config.yaml
model: "autoregressive pixel model"
dataset: "microscope photos of single blood and bone marrow cells"
train_examples: 194171
image_size: 20
horizontal_flip: true
levels_per_channel: 4
vocab_size: 65
arch: "transformer_decoder"
width: 192
layers: 12
norm: "layernorm"
norm_position: "pre"
activation: "swiglu"
mlp_ratio: 3
head_dim: 32
fused_qkv: false
bias: "all"
qk_norm: true
parallel_block: false
inner_norm: false
positions: "sincos"
tie_embeddings: false
init: "xavier_uniform"
residual_init: "none"
optimizer: "adamw"
lr: 0.0013
beta1: 0.85
beta2: 0.95
eps: 1e-08
grad_clip: 1.0
l1_shrink: 0.01
steps: 19600
batch_size: 64
epochs: 6.5
lr_schedule: "cosine"
final_lr_fraction: 0.1
warmup_steps: 580
weight_decay: 0.3
Rows from block 7 of a small autoregressive pixel model, named by matrix and row number. Rows with one number belong to one neuron. Each number is 500 + 40 x the weight over its row's rms, rounded and kept within 0 to 999. All counts start at 0. Numbers have three digits each.
After each neuron's rows are labels from the 100 images, of 14976, where the neuron reaches its largest size: "top examples" is what is common among them. Only what is clearly more common there than usual is listed. The data: microscope photos of single blood and bone marrow cells. In brackets: how many of the 100, against the usual share in percent.
# gate: MLP gate (model.blocks.7.mlp.gate.weight, 576x192), inputs 0-38
# fc1: MLP up (model.blocks.7.mlp.fc1.weight, 576x192), inputs 0-38
# fc2: MLP down (model.blocks.7.mlp.fc2.weight, 192x576, transposed), outputs 0-38

gate.151:491500477500505492500460523529505527497393505497453577492580505497501531541501494526436595502593430491444499457437474
fc1.151:449501494499495456508494450476539502508502505495505503499497501411528520499494588517491550503484375406517499515519475
fc2.151:662493499502500551495582502499498510514510505499504446545498370501461480412501503498492464434491571498536576516453523
top examples: smear: peripheral blood (82 vs 16.2); cell type: segmented neutrophil (72 vs 20)

gate.14:501556522500518513506455546490464513497507506527490540493502500480500418505494560527504498509583516505502487480491500
fc1.14:500495498458500446493514505530483498501498487422480533510447500500497507501548448590519506512494498498357569535499498
fc2.14:500492503494500506502500479480523504503437501504625487501593433481499595481505527422506501498516491480500490500499502
top examples: cell type: lymphocyte (39 vs 15.3)

gate.222:475540502486489503514503514493500484526439569499413498432504501463505492548501493556597495579499634528506501500501606
fc1.222:502494503496504531496511461499510558494497409497483586496511498494474505528597526499497499496509501493502452470491498
fc2.222:515500502434500472544500537500500551505471496596498497517545436507500503497494554495499501492506457500490454365494464
top examples: cell type: blast (30 vs 6.1)

gate.460:643474507533495483539454502523505499554503480508447467415460472506488493492475498531432502569473501525500502509494576
fc1.460:501515501497501527562510515380498475471514495500451495477619572510499473546474481497474493501513601495505483452524467
fc2.460:501499471483503507495489399515467503462502503498499494501506493460516524502497450483489502506508555503479505449514474
top examples: cell type: artefact (27 vs 9.8)

gate.414:477496468492521492499519498503494474486464499514500501502495496541498501505392492453588499500496587564556506339500486
fc1.414:495469495495501498506488519506503509496514501500516444506555504488524488491504497499441501502493491420479497581506504
fc2.414:503498499504500486500501502443508623506490500508500428498503500501495506501544501508500582497579406500575503403466504
top examples: cell type: blast (34 vs 6.1)

gate.487:609507489517523465468490554396548546499467439444491513540459513451439504563508526563522514495487472502470470563499488
fc1.487:489644422511502445476445487553421501574418530564482505529470551505566406504536496489501444549568592472495474460506506
fc2.487:481483502521502456513467553430555531392499485499485499438461499618505506493499545488546505495502486458477529468508520
top examples: cell type: band neutrophil (26 vs 5.6)

gate.438:526550571519545585449474484535461503417472483469479543495521527514533504539515500496530525630485495500431377491511487
fc1.438:528424475576431460507475414504455515480519483479490479526540480516597566453425395491421456560515503545450465493493528
fc2.438:436485501469490493502510579503508511501528516516532501499427489508493513473514487505544484603500574450512512512497439
top examples: cell type: lymphocyte (40 vs 15.3)

gate.398:530611528547510442399415360527503480469551458466431498511505499489483580497512476518570514583525526473522525445452528
fc1.398:550509444480518505505531525421569499455591557500531494497576545507489504479428529498451519509521503547490509502563532
fc2.398:523523482426518497509539479496484497769539509499514526494472480539506482479518541501499489487494549507478498497520346
top examples: cell type: lymphocyte (43 vs 15.3)

gate.74:501502501497497516500487493494489533499497501503421603510512528496493498545533492489494498439524489501502436481500498
fc1.74:503500497496501495501498496500498512513458505494513502564500488500500469503560503485501347499471499463503499498500525
fc2.74:498485591504498515528609512498520503498604498501502498486501577513503491384496508503500501455493495509502500503501502
top examples: smear: peripheral blood (53 vs 16.2)

gate.295:457509479520505521465494545503493472526503543496531472579458514526520564428386434548585477482493492505477363456502440
fc1.295:448499542481502404598463415440463549494497680492533469532505499485495531446473504504548509497497493530512448517510534
fc2.295:567510523498502360482506498540464414424565527501462513478499580418442459497446556501468503504492537503593556523463534
top examples: cell type: promyelocyte (27 vs 6.4)

gate.477:453567461392596418467514511497346537482494507489490478536470513522427482572529468462468440504510450500513461539463542
fc1.477:516489505512402481510481561567388389584462438546526457439420511508499555427488592512522499488607505523491500502505495
fc2.477:553499487493509544470497480514520516541535518507555494503481473522500492439516510486543504484512530481509499432504385
top examples: cell type: erythroblast (39 vs 14.3)

gate.116:562505565561562448472505493480769497452512490493576403498451490503478496506457487516486481518550484482451513497508519
fc1.116:521451442478555552502447504525565494447492526529483486569486481444509471518493542546437510498443562506418498531505458
fc2.116:518502487552489384468527499508486518468489530457506507493498567510523478493490501550436532489501462545469530400509503
top examples: smear: peripheral blood (35 vs 16.2)

gate.473:558503535548487476506494506483517508483507494462500500499491500506496500446456436508511515626539512499495505396469501
fc1.473:500521479428491596497503543499501490514500504530514504500510495445498500554520504497501507593491405389502548457513499
fc2.473:495505501503497500504517512549499504492496501502484524509502513481502393507500442522568501543500515549402510453502470
top examples: cell type: segmented neutrophil (40 vs 20); smear: peripheral blood (39 vs 16.2)

gate.389:525444530463371472449556598506508517457480487555541443505528480466492445529594476442531500481481512506477578518497499
fc1.389:504468492378508677494525460524529475530477456507540495419567529476460473480558474470494478521417558534445441425513496
fc2.389:536511500556523532488491389529500544523552503533511496369537412500477526525520548507524514503487494438366476511508462
top examples: smear: peripheral blood (59 vs 16.2)

gate.139:491558460557520555487537558482633486448518389419483473468470451493433410500490495375538500554488492489451536511504484
fc1.139:320432462534464585568506505526392547585559467485567462573483573414549520424519514489486498521505515489501498476536516
fc2.139:550508490570503560495487485506488560556414499485444532543490484456484474505489484544479512517487475500509498499511508
top examples: cell type: promyelocyte (25 vs 6.4)

gate.462:574577475388499549523580542491476496475493521459442459496468487386496508680528531505541528505470507521511575469528462
fc1.462:480482514489528649514539545511516484484501587613538478511540492487462497503489468531498476528483551491513511492505530
fc2.462:496503478491468505481517496473483468517402504496537481538508474464497496525492447533580501608468492488436566574466494
top examples: smear: peripheral blood (44 vs 16.2)

gate.67:515481498520502506525501522480506488496569495510507501490505500540537472500568395502489498542473551496511541555506481
fc1.67:468492506536490502544526531501491420512510511454501481505480499618542435502506491567500462526494493487506486500500534
fc2.67:535501500495500498502502602503500409491564486509518503501500584501499426497499523526473499499503528502499500499496500
top examples: cell type: lymphocyte (42 vs 15.3)

gate.243:557548530498494411501479513478562371525475470660538533495527524470556512573461576579436480510492633515570525531523442
fc1.243:518507537533504446520569604548508501459456501546452456459531464593529539494467571471516488491494569496506489518530473
fc2.243:502495480424499450503490492486517497521413594492440557575575498557523461514421475446512511501536462530515531439522511
top examples: smear: peripheral blood (44 vs 16.2)

gate.200:503500540528503446499534495508492511518411463504502524503506502480500499479504370494496497515493680412534564379442436
fc1.200:499495478602508563502474503484497503470545505447501480503501584499499491497475506546492599488519495524453502500496582
fc2.200:390500504481501501502500505445504500471486495495495580509498502497493575503533437507502495493502537501501501559461501
top examples: cell type: segmented neutrophil (48 vs 20)

gate.6:500343483501578536501563497504499494496514476503537504500598535498495553556451501499498502498423518501513501516536475
fc1.6:527497500491443501512515499501500422496599494500489503501503519502513443502522499498453501441499413501494493505498558
fc2.6:503501469500501560498544469559451502562507500471501504499498445498499565489498481500499500506454579575503504498507407
top examples: cell type: erythroblast (49 vs 14.3)

gate.136:591499506575493522534533526504511487505421486517506470487496494563549481476498519536500493538402534512493496451509543
fc1.136:497483492502546500471421503504499483503525482376505491507508491491495480509632517506389504398548496436604498518498512
fc2.136:463499530572501618584498499502506504500540485518498460492499554512504496500506495558502500475498500500519500499503500
top examples: cell type: blast (34 vs 6.1)

gate.175:527451505405510563490541594585445464577512569576474437533443633511460486471530550543498472450465512521484566485506493
fc1.175:527526531350501436550497514529522569524489479420477523441409500483456520555478519590498515485532529481393472559531471
fc2.175:424504489520488484519485582471490458723470463528437516488505565515533565530530511543443482538466475501494476446508542
top examples: cell type: promyelocyte (25 vs 6.4)

gate.538:480514580481513648574566426326448540493435460433525484537498498486500450491490520520444495544505410536477451481504503
fc1.538:528464466494540585535524412529558490498425533498473514506554536500431541524498478452510506501482510531514512534481515
fc2.538:426490475479518504487469511489488520459450520459399586552541544480471437562495410487442504499514506522439521509466478
top examples: cell type: segmented neutrophil (43 vs 20)

gate.468:468655453555433545556552435548584462516529542447488509553504462566532522527526451498556488471506482518580461525535526
fc1.468:472430519555588518494521457584654522531348660500504540561472549497504438510480486517568497559460560594494485537508508
fc2.468:524507475485506421491507438424523510330516513499555471546490491506546520547506522451402485470471504501519491582511407
top examples: cell type: blast (34 vs 6.1)

gate.325:514572534471482581515502460467572491521535389480381501479483456520522427502489526524511480525455522517495555468458515
fc1.325:498513440566506467496626499501418553403515562523501518552637482558538533414539445500430506529495442478595500454479508
fc2.325:522502491424506418500492471475445525449456513490487514513523505499499502566465509470499498521519517553491481492521465
top examples: cell type: lymphocyte (45 vs 15.3)

gate.246:477512500505492498506504495500498492381328528509496508491500504557503527512495497469489503476408512499507503500497532
fc1.246:544490492498504590499506508462480485499496508597506501497514504510528477501545504493342489505537527499546539503501460
fc2.246:497530500392452607500503492493492570516530500522505419495552500451505499498501594500505502497502529498499499496501500
top examples: cell type: artefact (36 vs 9.8)