Weights of a small autoregressive pixel model.
Model: 5.81M parameters, arch transformer_decoder.
Training: 19600 steps, batches of 64.
Rows from block 9 of a small autoregressive pixel model, named by matrix and row number. Rows with one number belong to one neuron. Each number is 128 + 24 x the weight over its row's rms, rounded and kept within 0 to 255. All counts start at 0.
Before each neuron's rows are labels from the 100 images, of 14976, where the neuron reaches its largest size: "top examples" is what is common among them. Only what is clearly more common there than usual is listed. The data: microscope photos of single blood and bone marrow cells.
# gate: MLP gate (model.blocks.9.mlp.gate.weight, 576x192), inputs 48-95
# fc1: MLP up (model.blocks.9.mlp.fc1.weight, 576x192), inputs 48-95
# fc2: MLP down (model.blocks.9.mlp.fc2.weight, 192x576, transposed), outputs 48-95

top examples: cell type: artefact
gate.321 [153 116  86 121 126 132 141 165 153 112 124 135 103 109 113 120  98 127 164 144 133 125 120 110 127 144 133 125  93 174 141 118 127 126 127 119 134 137 131 147 143 119 124 139 114 136 146 128]
fc1.321 [123 115 126 131 122 145 122 120 179 113 140 149  50 151 138 134 124 135 113 145 138  98 121 156 140 131 137 163 133 135 141 135 110 135 165 139 125 132 136 136 122 151 128  66 130 119 140  87]
fc2.321 [142  98 131  95 121 160 105 137 130 151 129 141 110 107 167 122 105 142 120 149 143  99 135 144  97 120 133 111 143 145 157 127  98 153 110 141  67 129 162 134 132 137 135 144 137 144 130 114]

top examples: cell type: promyelocyte
gate.343 [136 130 168 128 159 138  69 144 131 116 127 179 130 128 130 128 134 126 127 117 129 150 125  61 128  58 102 160 153  57 154  99 130  95 163 113 106 128 128 136 132 163 118 128 144 120 152 124]
fc1.343 [126 140 134 127 210 127 111 168 127 122 125 127 136 114 128 128 127 126 120  80 129 195  89  96 110 126 128 178 127 115 162 103 135  45 158 128 113 104 168 129 128 167 131 129 129 128 204 127]
fc2.343 [127 129 128 128 128 128 127 128 132 120 129 128 155 128 128 129  98 128 125 127 128 161 128 130 138  97  86 174 128 127 123 128 128 127 109 128 123 110 128  72 128 129 178   0 136 153 128 128]

top examples: cell type: blast
gate.214 [101 124 107 133 124 126 126 125 122 168 110 107 119 116 117 134 153 117  91 124 109 100 139  94 140 122 115 117 116 108 139 133  78 155 140 164 144 114 111 133 110 112 136 120 129 137 117 127]
fc1.214 [102 137 119 139 101 160 137 148 136 125  76 105 134 170 124 132 144 142 100 127 113 145 145 137 122 136 128 142 135 148 103 139 141 127 133 131 158 121 135 133 123 133 148 136 126 119 127 142]
fc2.214 [140 141 137 156 109  98 131  73  90 128 144 151 109 150  75 149 134 145  79 111 161 122 162 105 159 118 157 141 141 129 144 111 101 175 174 125 112 149 130  84 124 141 120 125 115 130 137  91]

top examples: cell type: eosinophil
gate.315 [ 91 150 116 121 108 123 111  90 157 129 128 143 122  89 139 142 119 150 176 149 120 142 125 122 102 116 145 148 165  83 133 125 116 124 149 129 132 168 131 102 124 109 102 106 119 154 151 134]
fc1.315 [166 125 123 110 126 169 111 103 113 170 108 109 135 149 144 130 150 143  91 120 115 134 160 146 133 125 133 122 103 122 145 120 114 148 134 132 140 136 118  90 146 116 103  69 114 146 151 143]
fc2.315 [127 124 136 154 164 115 130 139 171 134 126 104 110 177 126 119 119 115 148 137 123 121 123 113 123 125 122 146 125 122 119 101 136 114 134 123 128 139 127 134 133 149 133 175 143  89  99 139]

top examples: cell type: segmented neutrophil
gate.249 [122 128 138 112 114 154 123 135 140 133 100 107  95 100 153 128 152 128 196 136  89  98  85 142 129 124 121 144 105 131 125 132 155 153 143 140 178 122 125 168 139 120 116 125 119 122 117 131]
fc1.249 [121 143 124 134 124 136 137  94 105 168 210 137  88 106 152 121 138 161 136 151 119 122 124 144 132 139 126 124  89 133 107 135  98 108 127 139 150 169 126  96 144 121 150 138 132 125  97 166]
fc2.249 [155 122 157 140 162 140  88 147 116 123 125 140 100  94 141 119 124 115 150 116 140 129 106 153 116 136 104 144 161 135 127 130 147 117 121 127  89 103 145 166 118 140 148 169 113 143 128 109]

top examples: cell type: blast
gate.176 [133 144 162 100 119 148 119 117 114  99  75 138 115 189 139 122 134  91 130 113 128 111 124 133  97 132 129 131 142 126 115 113 116 130 133 128 124 135 127 140 142 146 120  99 156 135 124 104]
fc1.176 [139 126 108 136 130 124 153 117 132 128  71 122 137 108 142 140 144 138 116 160  85 119 161 135 127 143 138 104 145 112 128 116 193 146  98 130 169  94 124 137 130 170 109 117 135 140 125 143]
fc2.176 [110 130 110 118 153 143 152 172 154 143 117 135 123 129 134 128 123 128 139 127 144 149 136  85 110 128 107 150 150 111 125 119 172 108  82  99 132 107 123 148 112 102 115 141 123  93 150 103]

top examples: cell type: eosinophil
gate.339 [155 128  97 119 101 121 147 127 126 164 142 127 156 129 134 121 149 132 116 164 128 104 101 134 118 136 121 121 126 184 116 150 122 147  87 130 162 128 135 122 138 150  83 160 127  98  98 163]
fc1.339 [129 110 117 135 133 159 117  88 133 119 159 163 127 118 157 123 156 126 121 138 125 121 143 122 134 126 126 123 105  39 115 125 101 135 121 124 114 135 138  79 119 102 115 121 141 117 125 130]
fc2.339 [121 101 106 110 105 144 113 122 118 179 133 135  93 123 153 109 100  88 108 180 108  94 157 175 162 132 136  93 126 147 145 116 103 112 141 137  99 144 141 141 122 102 101 123 147 129 135 126]

top examples: cell type: lymphocyte
gate.328 [136 125 110  81 127 129 131 115 123 132 108 200 167 126 128 128 128 161 124 135  96 126 129 103 129 127 127 121 159 124  95 129  85 111 124  98 147 127 128 142 127 159 114 122 132 125 126 141]
fc1.328 [ 45 128 140 130 132 124 127 139 117 125 126 132 103  98 126 129  42  80 124 128 134 149 120 126 134 128 129 128 129 132 253 127 128 134  21 127 122  98 127 128 128 145 128 134 129  50 132  88]
fc2.328 [147 128 128 126 126 128 133  21  88 128 133 171 132 123 128 128 119 142 112 109 126 130 129 113 129 131 129 126 139  68  70 130  55 100 151  98 131 144 127 127 127 116 123 127 171 128 128 153]

top examples: cell type: segmented neutrophil
gate.260 [132 123 129 137  75 115 142 127 150 135 127  77 143 102 110 144 122 124 152 124 149 129 123 132 103 115 129 123 113 138 153 160 105 146  95 117 105 126 131 162 110 131 124 137 134 110  98 125]
fc1.260 [116 133 138 114 100 138 125 153 149 120 103 107 144  95 124 130  89 159  98 139 106 161  92 120 116 129 136 129 158 158 126 163 124 131 141 122 142 145 118 175 115 140 147 134 124  83 130 148]
fc2.260 [107 129 115 142 148 167 154 169 109 116 155 115 124 126 138 132  81 117 135  96 172 111 126 158 126 121 127 149 143 143 160 120 125 106 159 157 114  64 184  76 135 162 109 104 132  91 154 148]

top examples: cell type: lymphocyte
gate.526 [124 128 127 187 155 128 129 110  79 128 203 123 128 129 120 170  85 129 129 132  88 126 127 122 147 127 127 170 122 130 142 119 128 127 147 193 179 126 126 119 127 191 130 136 129 129 131 127]
fc1.526 [137 138 129 131 134 127 122 128 126 121 130 140 151 131 142 102 114 118 119 155  82 126 112  82 127 128 141 146 127 130 136 115 102 127 155 132 129 129 136 136 207 128 132 178 191 117 142 130]
fc2.526 [129 128 160 129 137 125 128  67 126 128 147 128 128 128 126  70 136 128  92 146 128 127 123 111 102 128 128 171 126  99 128  55 128  79 129 131 128 128 146  78 156 214 129 130 190 121 129 128]

top examples: smear: peripheral blood; cell type: segmented neutrophil
gate.39 [129 163 128 127 130 124 128  62 123 113 140 129 121 154 129 132 167 127 112 128 161 130 128 132 127 125 200 141 125 107 129 129 139  88 175  61 130 129 140  93 148 129  79 133 128 130 125 130]
fc1.39 [113 115 102 130 126 129 155 187 113 132 109 126 137 125 129 107 104 120 113 136 124 125  75 128 128 134 128 118 129 127 128 127 126 129  54 130 178 133 127 129 140 122 119 117 126 127 220 163]
fc2.39 [129  96 122 127 128 128 129 169 139 128 114 128 127 115 126 127  90 129 127 123  56 129 129 109 138 160  40 127 129 187 129 143 128 131 121 209 128 128  84 128 127 127 128 127 126 126 143 130]

top examples: cell type: blast
gate.488 [122 131 137 125 152 125 122  88 117 127 128 222 138 130 105 129 125 130 114  89 101 131 147  17 126 126 129 130  94 121 113 127 128 105 193 128 128 127 114 117 129 159 131 116 138 138 129 126]
fc1.488 [121 130 128 135 128 229 128 121 135  78 133 123 128  35 122 145  73 130 188 129 161 128 105 174 128 130 130 128 145 139 136 132  95 127 126 143 129 125 135 126 124 128 127 127 125 125 111 105]
fc2.488 [195 128 127 107 134  65 174 139  37 130 138 128 163 129 129 127 123 125 112 130  97 128 128  93 120 129 134 128 126 115 124 108 128 128 110 116 131 130 128 127 140 140 117 194 127 119 132 128]

top examples: cell type: lymphocyte
gate.513 [118  85  65 129 128 122 132 133 128 164 135 125 136  92 128 160 107 133 128 183 127 129 141 138 129  44 127 122 130 102 131 129 128 147 124 128 128 128 104 126 129 128 128 129 127 126 121 123]
fc1.513 [127 129 127  97 129 117 127 119 142 163 129  93 114  56 175 126 112 125 114 128 136 122 128 128 128 128 114 129 126 130 155 126 130 132 129 127  62 129 165 128 128 124 174 129 127  87 120 133]
fc2.513 [142 119 116 109 128 121 151 106 226 135  71 127 126 131 140 129 129 191  66 130 124  58 128 128 127 137 133 126 118 128 128 165 117 128 128 127 128 127 129  97  59 128  93 128 136 128 172 129]

top examples: cell type: lymphocyte
gate.92 [173 135 132 142 108  95 163 104 132 116 127 132 134 117 129 127 124  86 108  88 164 121  97 145 145 131 135 121 149 132 142 105 160 125 150 126 149 135 143 119 145 109 114 134 117 131 146 124]
fc1.92 [113 142 119 138 106 151 126 124 122 137  99 115  99 107 130 131 125 133 133 112 118 120 116  90 133 133 138 128 111 194 142 116 115 119 126 130 123 119 122 127 125 147 145 131 128 127 172 137]
fc2.92 [154 137 126  89 140 163 115 149 111 123 109 166 145 164 179 117 108 149 128 140 112 122 121  99 102 111 122 131 112 100 147 135 162 144 132 104 128 128 129 126 109 107 105 147 160 122 154 145]

top examples: cell type: artefact
gate.439 [136 110 128 138 133 139 118 123 133  93 171 133 110 145 132 128 142 132 110 101 212 130 127 111 157 134 127 130  93  76 119 113 131 130 106 125 123 141 113 138 130 102 154 147 129 159 140 133]
fc1.439 [ 79 127 123 143 132 150 128 157 140 119 158 125 143 160 133 128 137 125 107 106 134 113 136 133 155 126 113 123  63 142 170 142 128 147 109 133 171 152 126 135 131 109 131 157 118 123 149  86]
fc2.439 [127 114 116 140 130 134 156 109 101 130 150 150 168 145 100 145 112 102 134  69 139 145 144 118 152 122 111 133 173 135 166 109 176 135 185 148 134 114 133 134 142 115 124 114  98 115 139 114]

top examples: cell type: artefact
gate.96 [152 123 111 128 100 135 122  94  92 107 105 124 145  69 106 122 105  92  94 143 128 140 148 117 137 133 106 117 128 157 163 149 127 107 118 137 171 160 121 130 147 135 155 125 129 137 137 114]
fc1.96 [124 127 139 131 132 133 122 128 125 123 165 121 106 160 137 126 115  73 147 159  96 152 123 129 145 120 121 154  94 117 113 136 157 120 126 121 112 133 123 142 130 143 130 150 129 119 140 127]
fc2.96 [147 101 140 153 128 107 124 129 158 171 116 145 129 104  92 144 136 125 107 108 182 129 116 129 149 109 142 125 149 111 136 143 141 105 172 149  97 116 126 139 138 113 137  86 158 111 150 123]

top examples: cell type: blast
gate.87 [ 66 113 121 104 167 136 162 137 130 157 112 132 166 106 116 127 137 108  88  90 132 106 123 107 127 141 134 132 140 135 135 162 150 149 119 122 127 106 129 142 131 120 150 142 114 140 164 132]
fc1.87 [ 75 149 127 126 124 124 122 134 135 105 125 164 187 113 151 129 126 115 126 175 134  82 128 131 139 142 140 123 157 165 158 124  88 115 143 128 104 139 136 123 123 111 128 126 159 150 137 127]
fc2.87 [155 124 140  84 136 131 125 145 112 127 130  95 103 163 138 122 122 133 135 170 120 136 145 133  89 118 127 135 127 167 143 108 127 114 116 109 118 125 146 108 120 134 125 126 135 119 139 159]

top examples: cell type: erythroblast
gate.456 [116 133 118  97 114 114 116 161 104 125 138 133 136  94 121 126 165 117 119  97 110 115 123 164 147 131 120 123 127 155 130 123 129 126 126 100 127 143 123 141 122 118 130 115  92 102 116 107]
fc1.456 [ 95  82 123 160 163  84 124 159 110 141 121 128 151 113 118 125 145 149 128 135 128 151 148 104 139 133 107 119  90 145 123 106 134 106 156 139  98 132 137 145 111 108 142 162  98 167  98 108]
fc2.456 [146 137 128 128 134 131 163  78 105 116 138 102 134 157 156 123 114 131 105 141 113  77 163 153 141 136 162 132 124 121 151 143 139 150 137  96  90 111 135 128 126  70  96 130 138 125 142 100]

top examples: smear: peripheral blood
gate.293 [122 136 118 149 144 116 137  73 150 112 139 104 220  54 112 126 113 126 120 109 110 118 126 140 156 131 129 133 141 133 112  94  73 144 144 120 121 109 129 124 124 137 152 149 140 126 136 129]
fc1.293 [139 119 108 118 138 134 142 119 167 108 130 146  73 136 155 123 131  95 155 120 134 125 136 154 123 148 132 122  98 124 106 108 107 125 113 119 131 162 140 127 118 149  94 163 119 146 130 111]
fc2.293 [125 125 129 118 113 129 112 121 170 117  98 109 102 191 122 124 135 125 157 143 142 126 126 137 135 125 134 122 136 117 128 140 129 126 181 154 127 133 138 128 124 115 133 105 125 139 111 126]

top examples: cell type: erythroblast
gate.90 [177 129 138 129 124  84 135 146 141 123 139 145 189 188 129 128 130 137 123 140 126 110 138 143 124 124 149 116 103 169 115 128 136 102 144 120 150 141 114 153 133 104 147 151 122 130 116 126]
fc1.90 [125 131 176 143 165 111 111 124 135 105 194 118 129  68 144 128 132 122 134 146 142 133  95 137 132 120 135 117 103 137 111 141  90 131 133 121 121 116 118 127 139 125 127  90 142 110  84 116]
fc2.90 [116 132 128 120 120 135 131 131 135 106 140  95 108 131 112 131 140 140 139 108 130 110 101 184 132 134 123 108 126 126 116 142 105 132 153 139 126 123 146 138 130 135 121 102 162 131 124 140]

top examples: cell type: plasma cell
gate.438 [127  94 120 127 127 127 129 160  94  80 120 127 134 130 145 134 131 128  95 126 133 156  75  88 102  81 125 128 126 124 168 123  72 150 123 117 130 128 115  86 131 187 131 149 127 162 103 128]
fc1.438 [107 129 117 127 128 179 124 156 168  57 128 101 128 132 131 128 152 130 128  95 118 131 130 111 128 128 140 128 120 190 215 124 120 190 192 187 126 123 133 130 130 176 125 194 126 126 127 123]
fc2.438 [116 126 100 113 128 128 128 235 126 127 127 128 179 115 126 131 122 128 125 103  61 128 128  62 128 128 128 127 128 128 148 128 114 129 133 128 128 128 128 104 127 213 142 128 120 175 128 124]

top examples: cell type: lymphocyte
gate.323 [138 130 134 143 106 156 111 119 128  99 172 145  75 157 117 126 129 117 132 115  88 124 141 132 129 120 115 129 146 133 117 123 185 129 174 131 123 123 113 118  98 128 153 131 109 129 123 129]
fc1.323 [ 88 124 138 122 113 151 115  96 154  99 164 128 133 166 116 119 148 176 154  98 142  79 123 141 101 132 115 111 127 167 103 104 121 115 157 119 100 113 131 148 148 129 120 130 133 135 124 143]
fc2.323 [163 138  86 126 123 145 149 112  92 155 141 154 109 154 137 140 135 147 130 124 149 128  99  97 123 157 130 118  99 155 114 128 116 126 151 127 155  96 122 118 121 165 116 113 114 161 129 146]

top examples: cell type: promyelocyte
gate.215 [128 133 118  94 152 178 104 157 120 139 123 114  80 138 121 132 168 148 155 160 134 140 106  95 124 115 130 117 106 145 124 133 138 127 127 149 117 139 114 138 136 142 126 161 121 148 121 162]
fc1.215 [122 114 135 124 141 109 123 125  80 108 156 148 149 103 147 125 133 131 152 158 112 124 139 107 181 117 132 131 143 141 125 143 110 123 111 107 129 118 125 141 128 141 144 112 153  90 126 115]
fc2.215 [110 120 129 147 112 125 132 106 148 159 170 142 147 110 140 107 127 111  95 195 148 113 123 107 141 123 134 127 119  89 123 116 105 120 130 152 121 149 122 104 153 141 132 126 138 143 165 128]

top examples: cell type: artefact
gate.403 [ 74 124 127 168 110 111 123 146 146 126 109 121  93 139 114 135 145  84 175  97 148 104 130 131 131 129 129 130 116  71 113 122 103 136 155 114 133 145 114 121 114 147 158 102 138 139  95 119]
fc1.403 [160 118 113 132 153  82 110 110 151 150 107 123 134 112 152 151 112 141 113 143 127 133 116  91 106 124 127 134 111 169 149 138 157 153 110 122 135 140 132 136 114 148 137 137 116 131 125  99]
fc2.403 [114 125 147 117 140 106 117 141 109 134 166 142 135  95 109 124 110 131 115 104 130 124 161 100 147 129 136 161 155 133 140  93  98 144 128 131 101 108 122 135 157 137 141 129 133 131 136  89]

top examples: cell type: lymphocyte
gate.171 [150 138 121 105 158 109 138 159 139 134  91 137 113 123 153 130 154 111 125 135 128 116 108 145 141 130 139 148 159  84 125 144 118 136 123 106 110 130 121 106 124 122 144 127 124 178  76 106]
fc1.171 [106 126 147 105 149 111 124 126 113 154 150 116 134  99  86 132 145 133 136 143 100 168 131 136 139 132 144  89 152 126  96 113 133 140 164 114 116 147 120 135 125 155 132 124 141 182  96 153]
fc2.171 [137 155 135 103 165  95 148 138 115 150 134 129 114 127 163 128 120  96  74 102 127 104 107 106 117 144 146 127 114  95 194 100 131 133 129  98 106 115 138  90 123 155 108 138 162 112 169 106]

top examples: cell type: eosinophil; cell type: promyelocyte
gate.302 [122 122 129 128 127 148 124  90 143 132  43 127 111 126 122 128 129 133 124 125 124 138 178  81 131 128  82 126  99 129 133 128 131 176 196 152 127 130 128 126  89 109 128 128 127 103 129 129]
fc1.302 [161 132 126 131 128 139 131 130 130 129 135 130 123 101 130  70 112 131 161 131 205 127 134 160 129 128 127 127 134 128  93 111 130 116  55  91 131 124 133 148 187 140 128 125 136 193 124 128]
fc2.302 [129 127 132 132 127 123 130 110 121 128 137 129 125 142 121 116 139 127 127 130 128 127 102 113 127 128 128 154 154 115 129  21 127 128 124 131 128 138 129 129 255 134 134 129 122 118 127 126]

top examples: cell type: erythroblast
gate.239 [126 130 131 136 128 160 146  89 114 177 130 127 125 213 121 128 128 138 128 133 132 127 127 127 129 128 109 133 119 129 128 108 128 118 163 145 149 125 128  33 127 139 128 127 121 158 137 142]
fc1.239 [127 124 129 124 128 120 171 109  54 152  86 126 128 130 130 255 131 130 129 132 127 124 127 126 129 128 134 125 198 117 125 115 127 107 126  98 129 125 127 128  96 127 126 127 118 130 128 101]
fc2.239 [125 128 100  97 129 171 133 173 164 128 128 128 128 129 151 182 115 128 128 128 129 126 166 147 138 128 129 119 128 150 128 197 127 157 102 127  98  40 129 128  92 100 127 121  93 128 128 128]

top examples: cell type: eosinophil; smear: peripheral blood
gate.118 [152 122 147 135 139 159 137 141 128 119 147 142 168 160 133 129 132 154 114 111 117 166 128 157 120 130 121 138 120 156  96 158 128  88 113 116 156 130 135 133 122 128  92 131 128 101 123 156]
fc1.118 [142 127 125 123 112 131 135 159 174 103 158 142 171 126 118 123 170  80 107 141 149 144  85 180 133 120 127 126 150 145 120 145 143 151 155 164  98 120 130 172 153 110 137 156 120 142 149 167]
fc2.118 [151 128 109 123 145  91 138 169 143 112 121  97 135 116 130 143 140 131 146 123 113 132 151 126 145 127 138 107 110 160 153 130 111 153 113 118 115 121 118  93 141 157 114  96 134 109 122 124]

top examples: cell type: lymphocyte
gate.512 [129 112  61 127 128  85 129 128 105 127 124 121 171 127 185 131 128 130 118 210 114  73 128 163 164  83  91  78  70 128 126 131  72 165 134 129 131 128  85  94 119 132 127 128 141 128 128 134]
fc1.512 [168 128 127 127 127 129 132 123 129 103 117 127 136 133 126 116 126 128 114 145  87 105 110 178 128 130 129 107  77 121  83 143 116 127 135 154 131 127 125 123 127 141 127 121 160 132 134 129]
fc2.512 [ 99 129 158 136 113 126 128 127  90 134 139 185 117 128 125 128 152 120 133 128 162 142 157 169 132  99 125 128 128 128 131 125 129 129 128 129 127 141 105 138 162 127 137  62 128 220  91 127]

top examples: smear: peripheral blood
gate.415 [173 138 122 126 112 111 140 114 133 139 125 124 152 100 101 128 106 140 171 105 142 146 106 138 108 127 109 124 129  84 132 139 100 113 123 142 150 100 113  99 138 105 144  76 131  98 118 158]
fc1.415 [103 148 134 131 161  94 128 139 141 129 116 103 105 118 124 127 128 141 113 133 130 128 120 116 116 125 133 140 191 108 107 122  90 131  86 126 105 112 150 120 129 117 135 140 118 149 141 129]
fc2.415 [140 127 144 100 126 156 140 156 124 101 105 115 130 136 153 101  90 142 128  88 140 134 138 124 127 128 130 163 135 113 119 148 143 128 110 138 131 122 162 142 146 118 140 122 105 150 131 133]